config = dict(
    model='image super-resolution model',
    dataset='photos of plants, animals and fungi (iNaturalist)',
    train_examples=77898,
    image_size=32,
    crop_scale_min=1,
    horizontal_flip=True,
    translate=0.06,
    rotation_deg=10,
    color_jitter=0.2,
    task='super_resolution',
    loss='l1',
    scale=2,
    arch='unet',
    norm='layernorm',
    activation='silu',
    widths=[96, 192, 288],
    blocks_per_level=2,
    block='basic',
    attention=False,
    upsampling='transposed_conv',
    init='torch_default',
    residual_init='none',
    optimizer='adamw',
    lr=0.0031,
    beta1=0.9,
    beta2=0.98,
    eps=1e-08,
    ema_decay=0.999,
    steps=15800,
    batch_size=64,
    epochs=13.0,
    lr_schedule='cosine',
    final_lr_fraction=0,
    warmup_steps=790,
    weight_decay=0.1,
)
Rows from block 6, named by matrix and row number. Each number is 128 + 32 x the weight over its row's rms, rounded and kept within 0 to 255. All counts start at 0. After the name is the row's rms in percent of the matrix's.
# short0: shortcut pointwise conv (model.decb.0.0.short.0.weight, 192x384x1x1), inputs 110-164
short0.49 108 [116 125 137 148 129 116 117 126 118 130 132 129 131 133 117 129 112 135 135 125 122 118 137 144 125 111 136 133 133 137 130 124 123 140 127 134 141 121 118 128 131 113 133 125 122 120 135 129 126 117 119 124 134 116 131]
short0.50 122 [111 131 119 121 117 119 141 140 116 134 114 124 129 137 133 130 130 117 123 126 140 132 116 133 126 128 128 122 133 135 137 129 129 126 124 120 130 119 127 133 123 125 138 126 127 133 123 134 123 141 127 124 128 122 129]
short0.51 086 [124 140 117 128 131 117 126 142 126 117 131 126 118 120 139 129 109 121 121 131 123 130 122 112 121 121 137 114 122 123 137 130 135 132 126 130 135 128 133 136 126 123 116 125 131 147 117 124 114 123 124 124 122 130 127]
short0.52 106 [130 126 117 133 129 128 126 131 120 125 108 119 116 124 130 122 134 112 122 120 129 135 111 118 114 113 122 127 127 132 122 132 128 120 116 126 135 130 119 129 116 129 117 129 129 129 108 120 129 127 128 120 118 120 111]
short0.53 106 [126 133 125 136 134 124 128 133 133 133 129 128 135 133 120 127 125 127 141 129 128 133 133 137 125 121 132 137 134 125 124 129 115 132 118 120 119 134 122 140 119 125 130 121 139 123 122 120 127 124 138 127 130 131 129]
short0.54 097 [130 136 127 125 125 127 131 122 117 123 128 127 127 122 120 123 127 125 129 131 131 121 127 127 127 128 127 129 134 123 123 131 135 128 137 125 127 128 129 127 126 131 126 129 134 129 134 125 128 136 133 128 130 126 128]
short0.55 095 [128 125 115 113 137 128 119 103 150 131 119 144 127 129 110 127 134 115 136 126 120 134 119 110 131 122 123 132 124 132 121 139 112 137 124 129 120 131 119 137 129 122 126 126 108 116 129 142 131 123 129 120 125 119 112]
short0.56 099 [133 135 133 133 123 133 129 121 129 125 131 123 126 135 139 128 133 125 135 143 121 114 127 138 118 121 133 117 131 129 140 117 124 131 123 122 111 123 119 124 129 148 132 129 120 121 133 128 131 140 123 124 132 127 125]
short0.57 103 [142 130 130 125 118 122 132 126 131 121 115 105 124 131 123 124 131 127 131 130 128 130 127 132 127 140 120 123 114 133 129 120 122 117 128 119 126 123 136 122 121 123 135 125 125 122 114 118 122 122 140 129 112 126 121]
short0.58 069 [137 152 121 120 126 113 130 118 127 113 125 143 136 112 139 133 122 105 126 124 132 126 123 125 122 133 117 122 115 121 123 133 107 132 133 118 110 126 123 138 121 127 117 121 127 124 138 119 123 143 115 127 115 126 141]
short0.59 105 [131 120 133 126 131 131 131 125 124 129 129 128 138 130 129 133 129 130 134 126 122 125 131 130 128 123 121 133 131 131 122 133 124 132 129 119 125 128 127 128 128 129 130 130 123 119 127 131 119 129 124 120 121 130 123]
short0.60 106 [134 128 110 128 134 143 134 125 115 108 131 108 135 132 126 116 121 115 121 116 117 147 123 129 136 136 118 125 135 115 127 134 135 129 122 133 114 131 135 129 129 130 109 138 132 127 133 126 117 120 141 121 113 135 120]
short0.61 104 [136 137 129 119 143 148 126 116 127 131 130 123 122 132 124 116 141 126 133 118 120 126 138 136 138 123 131 132 124 129 134 120 135 116 135 131 126 131 113 125 126 131 124 117 141 123 130 125 119 114 127 132 136 145 128]
short0.62 111 [122 122 134 124 133 118 136 132 137 123 120 123 127 133 121 121 130 137 128 128 126 134 121 134 141 116 119 137 138 141 130 118 127 132 126 123 123 131 121 131 138 119 127 129 121 128 118 149 128 133 126 124 118 130 137]
short0.63 094 [138 135 122 126 136 136 136 132 110 124 130 117 124 132 134 128 130 121 134 132 121 134 118 135 132 121 133 117 139 126 120 125 121 120 112 143 129 128 129 132 112 132 121 130 130 136 130 130 132 125 120 131 124 139 132]
short0.64 093 [125 127 127 125 126 132 129 133 131 128 133 130 135 131 129 127 130 131 131 130 127 126 126 128 130 133 130 127 130 124 127 127 131 125 126 129 131 126 134 127 132 129 125 134 132 133 127 130 127 131 127 128 128 131 130]
short0.65 113 [135 112 131 138 140 134 132 124 128 135 127 135 133 125 131 127 125 132 128 124 131 128 129 130 132 123 129 128 137 128 120 122 127 135 136 139 131 122 128 119 138 122 128 133 129 126 139 131 121 127 134 127 126 131 129]
short0.66 101 [132 119 132 128 126 124 105 125 122 127 124 116 125 115 134 133 145 113 117 129 137 119 133 120 143 127 135 140 136 127 134 131 136 131 139 119 138 130 120 111 126 117 120 115 124 116 137 115 130 139 126 123 123 138 121]
short0.67 103 [137 138 136 125 121 120 134 128 128 139 130 130 124 124 128 151 131 132 122 138 134 131 131 133 113 118 130 129 120 132 135 121 125 118 123 124 125 124 138 130 128 129 132 121 125 128 139 119 118 121 119 132 130 136 144]
short0.68 106 [127 123 128 126 131 129 117 140 131 137 130 133 125 128 127 129 129 127 135 128 131 131 143 127 135 143 127 138 143 138 129 122 130 132 127 135 137 130 125 133 132 126 133 128 129 132 134 134 132 124 120 136 131 129 135]
short0.69 083 [120 133 123 131 136 129 122 127 123 122 130 123 134 133 123 123 134 126 126 121 131 125 122 134 134 136 120 126 125 128 129 124 132 127 127 130 120 125 131 128 134 136 113 131 135 130 137 129 129 123 114 129 122 132 132]
short0.70 076 [117 140 119 124 121 116 123 131 120 107 128 139 137 122 136 126 124 101 119 131 134 135 125 131 106 129 129 112 128 136 131 120 115 134 128 128 127 128 126 136 114 135 108 113 133 134 133 120 134 133 126 112 113 114 126]
short0.71 091 [118 123 125 144 128 133 120 126 127 121 121 123 119 130 128 121 117 137 141 142 116 135 112 114 136 105 126 114 130 114 138 123 145 127 145 135 121 118 123 136 120 117 117 141 122 125 128 124 133 124 128 136 126 122 137]
short0.72 095 [132 130 122 127 128 133 129 130 125 128 126 129 123 126 125 127 129 129 131 132 124 127 127 115 138 127 123 125 128 129 121 130 121 129 122 132 123 125 135 129 126 127 131 126 124 126 124 126 132 132 126 130 128 122 124]
short0.73 111 [127 135 123 126 118 126 124 131 124 121 130 127 121 128 132 135 129 126 131 122 129 134 125 134 126 126 132 129 128 128 133 126 126 135 132 134 136 129 126 128 127 134 118 128 129 134 123 125 132 123 131 126 126 124 128]
short0.74 099 [129 133 132 125 131 123 122 133 131 121 127 136 130 125 134 125 123 126 127 137 121 125 130 120 127 124 130 131 128 136 125 126 132 135 120 129 128 128 133 127 128 121 130 124 125 137 132 133 124 122 128 130 132 127 126]
short0.75 103 [112 126 116 113 121 127 128 132 124 138 132 114 122 122 138 118 132 109 126 141 132 122 101 108 121 144 125 110 118 125 123 123 137 133 130 127 129 126 138 122 133 117 138 134 125 144 131 124 128 140  98 133 107 117 126]
short0.76 115 [126 132 122 132 127 130 122 130 126 135 136 119 118 132 134 120 118 130 129 127 133 119 129 122 124 128 125 131 126 126 126 129 134 121 133 130 137 121 130 125 132 128 120 131 121 124 128 132 124 133 128 131 130 123 131]
short0.77 068 [113 128 104 129 122 108 123 129 130 116 114 121 142 134 136 126 132 101 128 119 132 132 134 137 121 124 128 133 127 136 140 114 113 120 129 129 117 139 127 121 124 129  97 130 126 112 140 120 128 101 115 107 106 101 126]
short0.78 076 [126 120 118 133 127 147 118 140 109 137 147 116 134 127 130 130 134 142 136 137 132 109 117 122 138 138 123 131 129 131 134 133 133 139 143 144 137  98 111 141 144 130 135 133 129 124 154 123 143 130 131 148 118 138 119]
short0.79 099 [140 119 125 130 120 130 126 127 126 122 131 126 127 131 124 130 129 134 123 117 132 130 126 127 126 121 129 128 132 122 124 130 129 127 128 137 124 129 131 120 128 131 133 125 124 125 125 122 130 119 129 127 129 128 122]
short0.80 109 [135 127 132 131 129 129 128 132 133 128 127 129 133 131 130 127 130 129 133 126 130 124 129 134 132 125 128 131 127 127 131 127 129 123 130 125 128 126 127 127 129 134 132 133 132 127 127 129 132 125 127 131 129 131 131]
short0.81 099 [131 137 130 131 122 122 127 132 132 131 126 139 118 131 127 129 133 130 136 132 128 133 134 137 120 130 131 125 115 140 133 120 133 123 127 129 128 121 123 135 123 135 129 128 124 123 119 136 127 125 132 122 127 138 127]
short0.82 086 [116 124 129 129 132 131 118 126 125 133 133 121 133 129 123 123 125 126 132 127 133 131 128 132 124 133 122 135 124 132 126 119 130 122 127 126 122 140 127 124 125 132 111 128 127 124 132 124 129 131 131 133 121 122 133]
short0.83 100 [128 129 130 128 129 134 130 132 135 129 130 135 127 125 127 122 130 134 125 125 129 127 133 127 124 129 132 127 126 129 126 127 129 133 129 135 128 130 130 127 130 129 124 130 120 125 124 126 121 130 124 128 128 132 130]
short0.84 117 [131 119 138 127 125 125 136 122 134 118 120 127 141 118 126 123 136 116 133 116 134 125 125 124 136 127 125 131 134 126 118 129 128 133 134 124 125 132 114 120 139 126 123 130 133 124 135 124 126 136 136 122 128 122 121]
short0.85 110 [127 125 127 126 127 128 127 127 133 122 129 134 127 129 131 133 126 129 134 133 123 130 131 127 134 128 132 131 131 135 125 124 127 132 134 134 133 132 126 126 129 123 130 125 125 130 126 129 129 132 127 130 126 129 123]
short0.86 097 [129 130 136 132 124 133 129 130 128 126 123 135 133 129 132 129 129 126 122 127 132 133 133 132 133 126 127 135 135 129 130 130 126 124 123 131 128 130 133 130 130 125 129 127 131 118 128 127 126 123 132 132 132 130 126]
short0.87 106 [144 137 111 134 146 146 129 123 140 122 123 124 136 135 114 123 124 138 125 138 134 115 124 125 146 140 130 134 114 132 140 131 123 108 138 128 127 130 126 120 135 129 135 125 131 122 131 126 138 125 125 119 126 134 123]
short0.88 082 [123 160 130 110 130 124 114 135 122 124 124 119 139 133 133 141 124 103 123 117 122 117 123 140 123 132 118 141 106 144 138 125 128 127 145 126 132 117 107 132 131 142 116 127 140 135 141 118 130 140 105 114 115 123 140]
short0.89 110 [132 132 119 131 118 128 135 136 127 121 118 127 121 120 153 135 124 127 113 129 125 133 118 132 123 132 125 120 130 108 126 122 134 126 117 145 123 119 137 116 123 130 124 130 123 136 136 122 137 132 124 124 134 114 117]
short0.90 105 [128 127 142 132 134 136 127 135 135 127 123 123 106 136 115 109 126 121 122 133 122 127 151 135 108 135 130 128 131 140 124 118 118 114 145 135 121 135 129 123 121 130 116 123 118 105 118 116 130 122 133 111 129 135 122]
short0.91 092 [123 138 117 119 118 142 118 125 135 123 145 140 123 113 117 142 124 142 143 134 125 119 132 127 129 137 128 117 129 125 119 123 129 129 118 131 140 136 135 132 139 137 118 139 123 127 123 123 131 137 119 142 130 138 137]
short0.92 104 [117 128 108 129 130 129 118 131 130 137 126 136 131 137 134 130 122 119 116 119 135 145 142 141 128 121 129 124 128 135 129 142 116 132 146 138 126 137 115 129 133 126 122 121 121 135 139 125 146 117 136 139 133 113 118]
short0.93 086 [107 120 114 152 142 130 133 135 135 119 124 117 127 133 137 114 128 120 139 123 123 136 119 107 129 118 140 115 120 135 133 142 122 133 131 126 130 129 132 131 130 118 132 133 132 140 126 137 134 137 143 132 116 113 123]
short0.94 096 [123 127 131 130 130 135 131 120 126 127 122 134 127 121 126 126 118 126 133 128 129 126 131 113 130 128 138 121 117 124 123 127 123 134 116 127 122 137 131 115 127 126 124 124 120 114 126 127 118 133 127 120 129 124 124]
short0.95 109 [126 124 129 137 128 118 137 135 134 131 137 132 135 141 128 139 137 124 128 126 121 133 133 139 124 124 124 141 136 139 134 123 127 130 128 126 127 140 128 134 129 127 121 124 118 134 130 134 138 120 128 133 135 119 132]
short0.96 099 [130 130 131 128 126 133 123 126 128 133 137 127 132 134 128 134 128 132 120 124 133 139 124 129 124 127 133 131 125 138 125 129 126 129 131 139 133 132 126 123 133 125 128 129 124 129 130 137 124 128 132 129 130 128 126]
short0.97 110 [134 129 132 130 132 127 126 119 126 136 129 108 121 147 125 131 129 127 133 128 131 116 118 126 128 135 122 131 126 133 131 121 130 126 129 128 143 127 115 124 126 126 135 122 129 121 134 142 128 131 129 137 132 118 140]
short0.98 103 [151 123 139 131 115 126 134 133 127 102 123 130 133 126 126 120 139 130 125 122 116 131 114 135 133 130 120 119 121 124 128 128 118 132 126 141 123 127 143 121 140 125 135 127 119 126 124 117 136 120 133 123 124 131 134]
short0.99 103 [136 130 124 122 112 127 135 126 129 111 124 134 135 121 127 123 123 129 140 125 137 119 130 125 129 140 115 129 123 128 128 140 129 132 136 107 137 141 136 131 134 112 168 125 129 122 113 132 142 140 126 112 128 130 120]
short0.100 093 [116 129 133 125 132 130 146 117 135 135 117 117 132 127 141 128 135 145 119 130 131 120 127 129 133 125 125 128 122 137 136 138 122 136 128 117 134 140 133 111 122 112 155 111 121 136 140 155 117 136 134 136 121 128 133]
short0.101 105 [128 135 130 133 129 127 129 130 127 130 127 133 133 126 126 130 131 134 126 132 131 128 125 134 130 129 121 129 133 126 125 128 124 125 125 132 128 127 129 124 127 130 125 129 129 128 129 128 130 126 127 130 124 132 132]
short0.102 106 [132 123 127 121 131 128 127 122 133 129 133 134 128 125 127 128 132 135 124 121 121 129 123 130 128 128 127 124 132 132 123 125 124 130 121 120 128 127 128 135 127 136 125 131 131 126 121 136 125 128 127 129 128 132 128]
short0.103 103 [120 131 139 136 122 131 136 127 132 121 114 132 138 129 124 133 127 132 118 131 116 125 113 137 132 114 127 123 138 125 136 144 133 126 121 120 123 126 119 135 134 120 129 129 137 111 127 118 133 129 136 130 134 131 116]
short0.104 111 [125 129 129 133 127 132 130 134 126 133 131 129 124 124 126 127 135 132 132 127 128 122 132 128 133 128 124 122 121 126 129 127 131 137 133 131 133 126 121 129 133 125 125 129 130 133 122 131 128 134 130 136 128 129 124]
short0.105 106 [132 145 138 128 119 129 131 133 122 118 128 123 131 146 130 146 122 135 124 130 123 134 119 141 122 129 125 134 120 132 134 125 136 127 129 125 133 137 124 131 131 121 126 134 131 128 138 126 140 134 128 117 144 129 124]
short0.106 084 [123 131 141 130 138 124 135 118 134 111 127 154 144 118 134 116 121 111 133 135 131 117 120 133 111 112 127 127 111 148 121 126 120 129 118 129 126 140 106 138 117 133 110 137 130 121 125 139 116 132 125 108 120 119 123]
short0.107 107 [117 133 132 137 143 130 112 136 129 124 136 126 129 139 107 120 116 124 120 134 103 122 114 121 128 126 127 123 133 145 132 103 117 125 107 118 125 126 132 128 115 114 114 111 137 129 142 130 112 117 115 117 122 121 128]
short0.108 098 [134 132 132 135 133 127 131 118 129 125 121 126 123 127 128 136 131 128 125 123 122 133 128 132 123 124 123 124 128 129 125 134 123 126 122 128 123 129 133 128 125 131 132 125 135 125 127 128 124 122 127 119 126 129 121]
short0.109 072 [128 134 145 134 125 133 112 134 133 129 125 154 112 125 125 117 111 142 110 142 119 123 125 118 115 124 107 124 144 144 133 110 112 122 118 115 132 122 141 124 121 114 136 124 126 134 128 127 122 138 133 134 120 125 170]
short0.110 106 [143 133 122 140 122 138 114 122 124 114 125 130 149 129 117 130 134 128 128 123 122 134 131 132 124 150 130 126 116 132 144 136 124 126 120 123 107 130 121 131 128 111 135 117 134 142 143 112 136 130 119 132 128 125 125]
short0.111 110 [127 128 127 132 134 127 131 129 129 130 129 128 128 127 130 131 126 128 127 131 130 127 128 126 127 128 133 129 126 131 130 125 127 129 128 127 129 131 127 131 125 128 133 127 127 129 128 132 127 127 126 126 129 125 130]
short0.112 104 [123 125 128 127 117 127 119 136 137 128 128 142 135 131 126 137 124 130 134 119 138 133 132 135 127 121 136 132 131 130 124 130 127 121 125 133 124 129 127 126 126 135 123 129 127 133 126 134 130 118 124 118 127 131 133]
short0.113 096 [140 117 123 124 128 128 136 123 136 136 103 129 135 117 133 122 143 122 131 112 128 140 147 151 103 120 125 149 144 123 138 123 119 126 138 131 119 123 122 108 119 157 109 145 126 124 126 131 126 112 131 137 117 117 131]
short0.114 093 [130 114 121 120 139 149 139 121 129 130 147 131 119 123 124 115 141 134 131 119 132 133 109 116 128 141 130 127 122 124 114 140 106 121 125 121 119 144 138 134 132 131 123 122 132 129 135 127 125 128 109 125 116 125 126]
short0.115 098 [124 124 131 128 131 127 127 127 130 131 128 124 130 128 127 126 123 129 127 129 131 124 127 127 135 132 129 133 135 125 131 127 133 122 131 125 135 130 125 127 130 128 129 129 132 130 126 131 126 129 133 131 135 129 128]
short0.116 090 [116 128 119 124 142 124 128 128 121 134 122 125 132 128 142 125 118 144 131 148 112 125 130 135 135 129 120 127 126 138 139 109 117 144 125 118 123 118 106 138 134 128 132 117 111 130 131 140 125 129 129 139 132 120 122]
short0.117 090 [128 126 130 125 123 128 132 137 135 136 136 137 130 121 130 134 131 133 127 136 134 130 128 126 117 135 135 134 125 128 130 135 135 122 119 127 139 135 136 129 129 127 133 130 136 132 126 129 129 131 132 126 130 138 134]
short0.118 095 [140 115 141 133 132 124 141 137 124 119 128 107 126 137 125 130 123 142 131 128 128 123 116 126 110 132 144 138 133 126 121 128 140 121 121 112 141 133 129 123 125 129 122 122 134 137 129 139 126 136 135 136 131 135 112]
short0.119 106 [117 119 129 129 138 143 118 135 126 128 133 124 133 120 125 124 127 138 121 134 130 125 119 108 131 136 119 121 113 120 113 131 123 133 117 130 134 118 137 132 125 126 130 139 140 141 141 131 125 139 122 140 119 132 131]
short0.120 099 [133 137 135 127 122 131 116 125 125 137 132 113 124 134 126 129 133 134 132 113 137 113 127 123 137 140 131 132 130 124 127 137 134 125 129 131 133 121 137 117 133 129 136 121 137 127 128 113 135 118 126 141 134 134 129]
short0.121 091 [114 139 112 124 114 120 125 141 129 122 133 136 112 123 130 122 128 128 130 119 120 121 127 120 115 126 128 129 122 136 136 126 135 125 126 121 128 117 128 118 124 124 126 119 135 135 125 129 120 123 122 132 116 129 130]
short0.122 085 [131 126 125 127 125 133 124 123 131 122 128 130 140 130 135 120 134 124 123 137 127 135 105 135 134 118 112 124 130 137 113 123 119 120 126 128 117 132 131 126 123 125 118 133 119 139 130 126 135 117 124 123 116 127 148]
short0.123 095 [114 126 137 126 109 102 114 137 120 126 109 136 131 128 131 134 119 119 125 135 128 111 125 138 120 114 139 132 127 135 130 131 125 128 126 128 135 110 113 103 123 118 126 119 114 114 122 116 123 121 122 140 128 111 130]
short0.124 078 [117 107 135 136 123 123 131 108 146 125 123 121 127 121 131 124 125 126 145 135 125 153 139 127 141 124 114 127 137 135 129 130 124 140 130 102 123 152 149 109 139 119 128 118 119 110 129 142 119 129 142 118 124 122 121]
short0.125 107 [132 128 130 127 129 131 133 125 131 135 124 131 128 128 123 129 132 127 131 124 133 123 132 129 134 136 135 130 138 133 123 124 119 131 138 134 126 124 137 119 128 131 120 128 127 120 130 132 125 131 133 121 130 133 134]
short0.126 107 [130 132 128 124 129 130 130 129 127 130 125 126 128 129 129 129 130 133 127 127 127 131 126 128 131 130 131 128 124 124 123 131 132 132 127 128 125 132 133 130 129 125 132 128 131 131 129 128 128 124 133 132 125 134 128]
short0.127 104 [120 136 126 121 140 138 122 124 123 132 126 109 128 128 136 116 128 121 129 125 120 129 128 133 135 123 138 133 120 117 119 135 127 123 133 126 116 149 112 141 140 114 113 126 135 125 146 134 127 129 135 123 121 134 108]
short0.128 105 [132 129 127 131 133 126 132 126 125 133 128 128 128 131 127 131 128 134 131 129 128 130 131 131 129 125 134 130 131 131 136 128 128 131 127 127 131 131 128 126 128 128 133 128 132 128 130 134 126 127 129 125 127 124 131]
short0.129 088 [131 121 123 125 123 124 122 125 131 130 126 120 122 123 126 129 121 122 133 127 128 129 128 124 132 132 128 133 126 138 129 127 126 120 122 124 125 120 128 133 129 123 135 126 132 121 121 131 126 133 121 129 126 123 123]
short0.130 106 [122 124 124 129 135 135 123 132 130 136 137 122 128 125 131 127 133 130 125 124 132 127 133 124 128 128 132 123 131 121 122 138 132 126 130 129 128 132 120 128 126 133 125 124 129 126 128 135 129 132 139 120 126 132 121]
short0.131 100 [132 118 128 114 131 128 137 118 129 121 122 140 126 135 126 114 124 132 126 124 119 129 130 128 111 121 132 139 134 145 131 115 125 131 119 120 132 132 132 123 116 117 142 126 135 125 127 133 116 136 137 119 131 124 132]
short0.132 094 [133 122 110 140 132 136 125 119 120 133 123 122 132 131 121 130 134 132 132 113 125 124 129 131 126 135 123 111 109 121 142 140 143 138 111 133  98 123 127 125 144 131 129 136 139 132 131 133 123 139 128 127 136 127 133]
short0.133 091 [132 132 125 120 118 131 133 121 121 132 135 123 129 125 137 130 129 110 122 116 138 119 114 131 122 141 101 130 120 124 127 133 122 125 138 111 127 115 132 115 111 129 127 127 139 139 133 111 129 129 142 145 138 142 131]
short0.134 087 [118 125 133 141 126 130 138 135 115 119 138 117 126 134 121 124 103 135 117 131 140 140 132 153 131 128 139 131 135 153 136 133 117 131 129 129 141 120 142 143 137 137 137 127 127 125 129 132 120 117 135 110 138 126 111]
short0.135 123 [121 136 123 130 128 128 129 131 126 132 133 132 134 124 126 130 130 123 124 128 125 122 132 125 129 135 125 127 125 123 125 126 133 130 128 125 128 125 134 125 129 120 128 125 131 132 123 127 132 128 120 133 127 125 128]
short0.136 102 [139 129 129 132 118 121 132 119 129 136 111 120 116 128 109 130 127 121 118 122 128 141 133 138 121 123 120 127 120 128 120 130 132 125 127 136 107 133 125 112 137 129 125 119 131 130 122 129 135 120 137 119 121 136 119]
short0.137 120 [136 129 132 127 126 130 128 129 132 129 132 130 124 127 130 127 124 134 127 137 133 128 127 128 122 121 126 124 128 128 132 126 127 124 124 129 135 129 132 133 133 132 134 135 129 138 125 135 134 135 130 133 133 127 128]
short0.138 087 [131 127 131 129 132 137 125 128 134 132 126 127 131 129 128 130 128 124 124 130 126 129 143 131 140 137 133 132 135 118 137 120 130 128 137 137 124 133 132 130 124 130 137 128 129 130 127 122 137 137 131 132 130 134 130]
short0.139 104 [124 128 124 129 126 126 125 127 128 120 131 128 126 127 137 125 130 122 128 129 125 132 127 127 124 129 123 125 125 129 129 128 130 128 127 128 128 130 130 120 127 123 126 123 127 132 128 130 130 126 123 127 126 125 129]
short0.140 099 [133 124 126 118 130 121 123 123 129 116 131 120 114 111 127 132 134 122 125 123 126 142 127 124 123 133 125 119 124 130 143 134 114 127 136 125 140 135 140 117 132 131 123 124 128 129 122 115 134 128 124 135 136 137 117]
short0.141 110 [141 115 133 146 128 112 146 118 137 122 131 132 136 115 141 126 134 136 126 127 138 117 114 148 131 118 129 134 143 131 135 127 136 119 117 133 132 125 106 133 119 129 142 130 131 137 112 133 126 142 132 136 121 132 128]
short0.142 103 [130 133 128 134 133 125 126 128 129 133 130 129 132 127 133 127 131 126 128 128 134 133 123 128 127 132 129 130 131 125 129 131 133 124 131 127 129 132 124 129 127 130 127 128 126 134 127 130 131 129 132 127 124 132 134]
short0.143 087 [133 140 130 128 156 152 122 134 116 122 143 150 122 149 130 131 145 128 107 110 107 154  92 102 133 125 146 124 124 116 132 121 154 106 112 140 142 119 120 135 119 115 130 134 118 132 136 142 122 106 140 126 129 136 128]
short0.144 099 [118 135 132 129 129 130 118 130 128 135 126 132 125 131 124 127 132 113 129 125 136 130 127 127 126 136 132 123 121 122 121 126 121 115 127 124 130 130 129 130 128 123 113 135 122 128 121 123 122 131 122 135 130 132 130]
short0.145 073 [110 123 117 126 135 116 132 130 125 111 103 109 116 129 123 126 130 125 114 120 124 131 119 137 119 119 136 121 116 140 150 112 123 125 116 121 132 131 122 116 142 131 131 115 121 129 132 141 127 126 127 125 131 114 104]
short0.146 083 [138 134 125 133 137 118 149 129 147 123 141 126 112 109 166  99 154 121 128 121 129 163 126  99 127 107 123 133 128 116 105 160 130 147 150 134 132 146 146 121 115 110 131 129 128 111 100 128 110 124 113 111 117 135 130]
short0.147 093 [139 127 125 139 103 105 141 129 126 122 132 132 116 118 139 132 121 130 137 128 136 125 123 136 108 121 134 129 129 126 124 147 132 131 123 122 128 115 121 124 126 120 130 126 125 122 128 124 139 129 116 133 116 119 128]
short0.148 115 [120 119 133 126 121 125 115 133 125 111 121 119 130 138 137 127 123 129 118 137 136 117 128 141 132 121 122 135 136 130 132 140 116 124 140 135 136 126 119 126 135 113 143 128 127 110 120 123 132 137 129 130 126 132 127]
short0.149 101 [125 140 133 132 115 132 128 137 139 124 129 120 121 135 129 128 138 140 131 145 118 133 129 146 124 132 123 123 129 126 139 132 137 122 129 142 120 125 128 139 135 136 130 130 116 131 108 119 135 128 145 121 133 149 126]
short0.150 100 [134 133 129 129 123 123 127 127 128 129 129 123 121 129 130 135 132 132 128 126 128 130 129 130 127 128 128 126 131 131 131 128 128 131 131 130 129 131 129 130 126 130 128 125 129 126 134 120 132 136 123 131 129 128 136]
short0.151 079 [123 140 127 122 120 132 128 142 118 122 142 141 135 123 128 140 133 137 152 124 106 128 125 108 133 120 125 149 126 135 114 139 119 121 103 126 142 132 139 145 126 115 118 126 131 142 124 123 128 134 121 136 125 125 132]
short0.152 117 [123 127 120 128 129 138 126 114 120 125 129 123 124 132 120 125 140 144 127 120 122 135 128 123 129 122 127 131 128 120 125 133 127 126 138 127 117 137 133 130 122 120 116 121 126 126 120 119 128 115 138 125 130 137 136]
short0.153 080 [131 128 136 124 132 124 127 125 135 141 130 121 125 136 129 135 132 131 123 123 122 124 143 129 122 138 135 128 130 130 128 136 126 133 130 126 135 124 120 130 123 132 133 123 133 125 130 120 135 123 132 126 118 128 121]
short0.154 086 [123 134 113 130 122 121 127 130 133 126 131 153 126 116 131 133 123 126 145 131 136 115 137 138 120 125 123 139 135 133 136 124 131 132 127 113 130 120 143 138 129 135 127 130 111 120 132 147 110 119 131 116 121 136 137]
short0.155 110 [132 132 131 125 137 125 128 133 135 117 123 120 130 133 113 137 129 127 129 130 124 122 126 129 135 129 135 115 118 128 120 126 127 116 108 124 142 130 128 123 126 135 128 127 126 123 133 122 128 127 126 133 123 140 125]
short0.156 088 [120 131 107 131 128 135 133 126 120 129 112 123 127 126 127 124 130 119 127 135 125 150 133 131 130 113 118 124 127 131 131 119 124 130 125 114 116 122 126 130 125 117 108 122 130 126 130 131 126 125 124 125 117 126 128]
short0.157 111 [128 128 117 121 135 127 132 129 129 129 132 137 125 129 123 131 123 123 129 120 134 125 126 122 121 121 122 121 130 132 124 140 127 129 110 132 130 118 136 129 130 136 134 126 131 125 136 123 125 124 127 124 130 128 136]
short0.158 098 [133 138 126 115 139 130 138 136 127 131 126 126 120 131 136 115 134 121 130 129 126 118 120 112 131 125 126 109 128 122 122 125 133 135 127 121 131 136 135 152 131 118 130 137 129 143 122 135 130 126 114 108 121 129 135]
short0.159 119 [130 125 139 124 121 121 137 136 132 130 131 123 124 125 119 133 127 124 132 127 126 131 130 114 129 142 125 138 127 118 129 124 139 136 141 129 121 125 126 133 122 136 126 127 132 121 116 123 121 124 126 128 132 119 133]
short0.160 090 [120 125 128 127 119 135 133 127 125 117 124 118 124 131 122 129 121 119 122 126 123 128 135 136 132 130 122 130 121 127 131 131 125 128 138 122 123 136 131 124 127 116 120 122 128 129 133 128 122 125 129 129 132 124 131]
short0.161 101 [126 125 134 130 126 131 127 127 129 127 128 130 126 126 126 131 128 131 124 136 128 136 123 127 129 130 125 127 125 127 133 128 122 121 133 127 132 131 135 126 124 128 124 128 124 134 124 129 125 122 122 133 123 128 126]
short0.162 115 [120 120 141 125 126 137 123 143 135 139 131 142 131 134 121 122 127 130 133 121 129 120 138 123 135 131 121 138 141 130 124 126 125 137 127 125 150 127 137 124 149 119 141 132 137 136 128 120 127 133 119 126 137 120 127]
short0.163 106 [121 140 117 121 131 123 135 117 132 131 133 132 133 136 136 118 125 110 127 124 134 114 127 140 130 120 134 111 125 135 132 137 131 121 125 145 127 129 110 125 122 129 121 127 142 128 131 118 139 117 135 122 132 124 124]
short0.164 096 [110 122 109 136 116 118 125 131 108 107 140 121 127 127 141 135 132 122 135 121 129 110 118  99 123 133 126 111 119 131 123 131 123 137 104 129 129 115 122 138 136 116 121 126 136 124 131 135 129 124 122 124 135 126 128]
short0.165 104 [128 138 125 130 131 124 132 129 123 132 124 131 131 132 129 133 127 131 129 128 130 128 128 129 132 129 130 134 126 129 133 129 129 131 128 129 130 127 129 131 130 128 129 129 125 121 131 131 124 126 132 125 130 129 125]
short0.166 098 [135 136 133 131 131 131 130 129 127 138 129 112 118 132 130 141 124 122 131 132 134 127 121 137 132 124 135 123 128 121 115 118 128 117 133 134 130 136 122 128 114 141 115 133 131 135 129 130 129 108 136 139 133 124 119]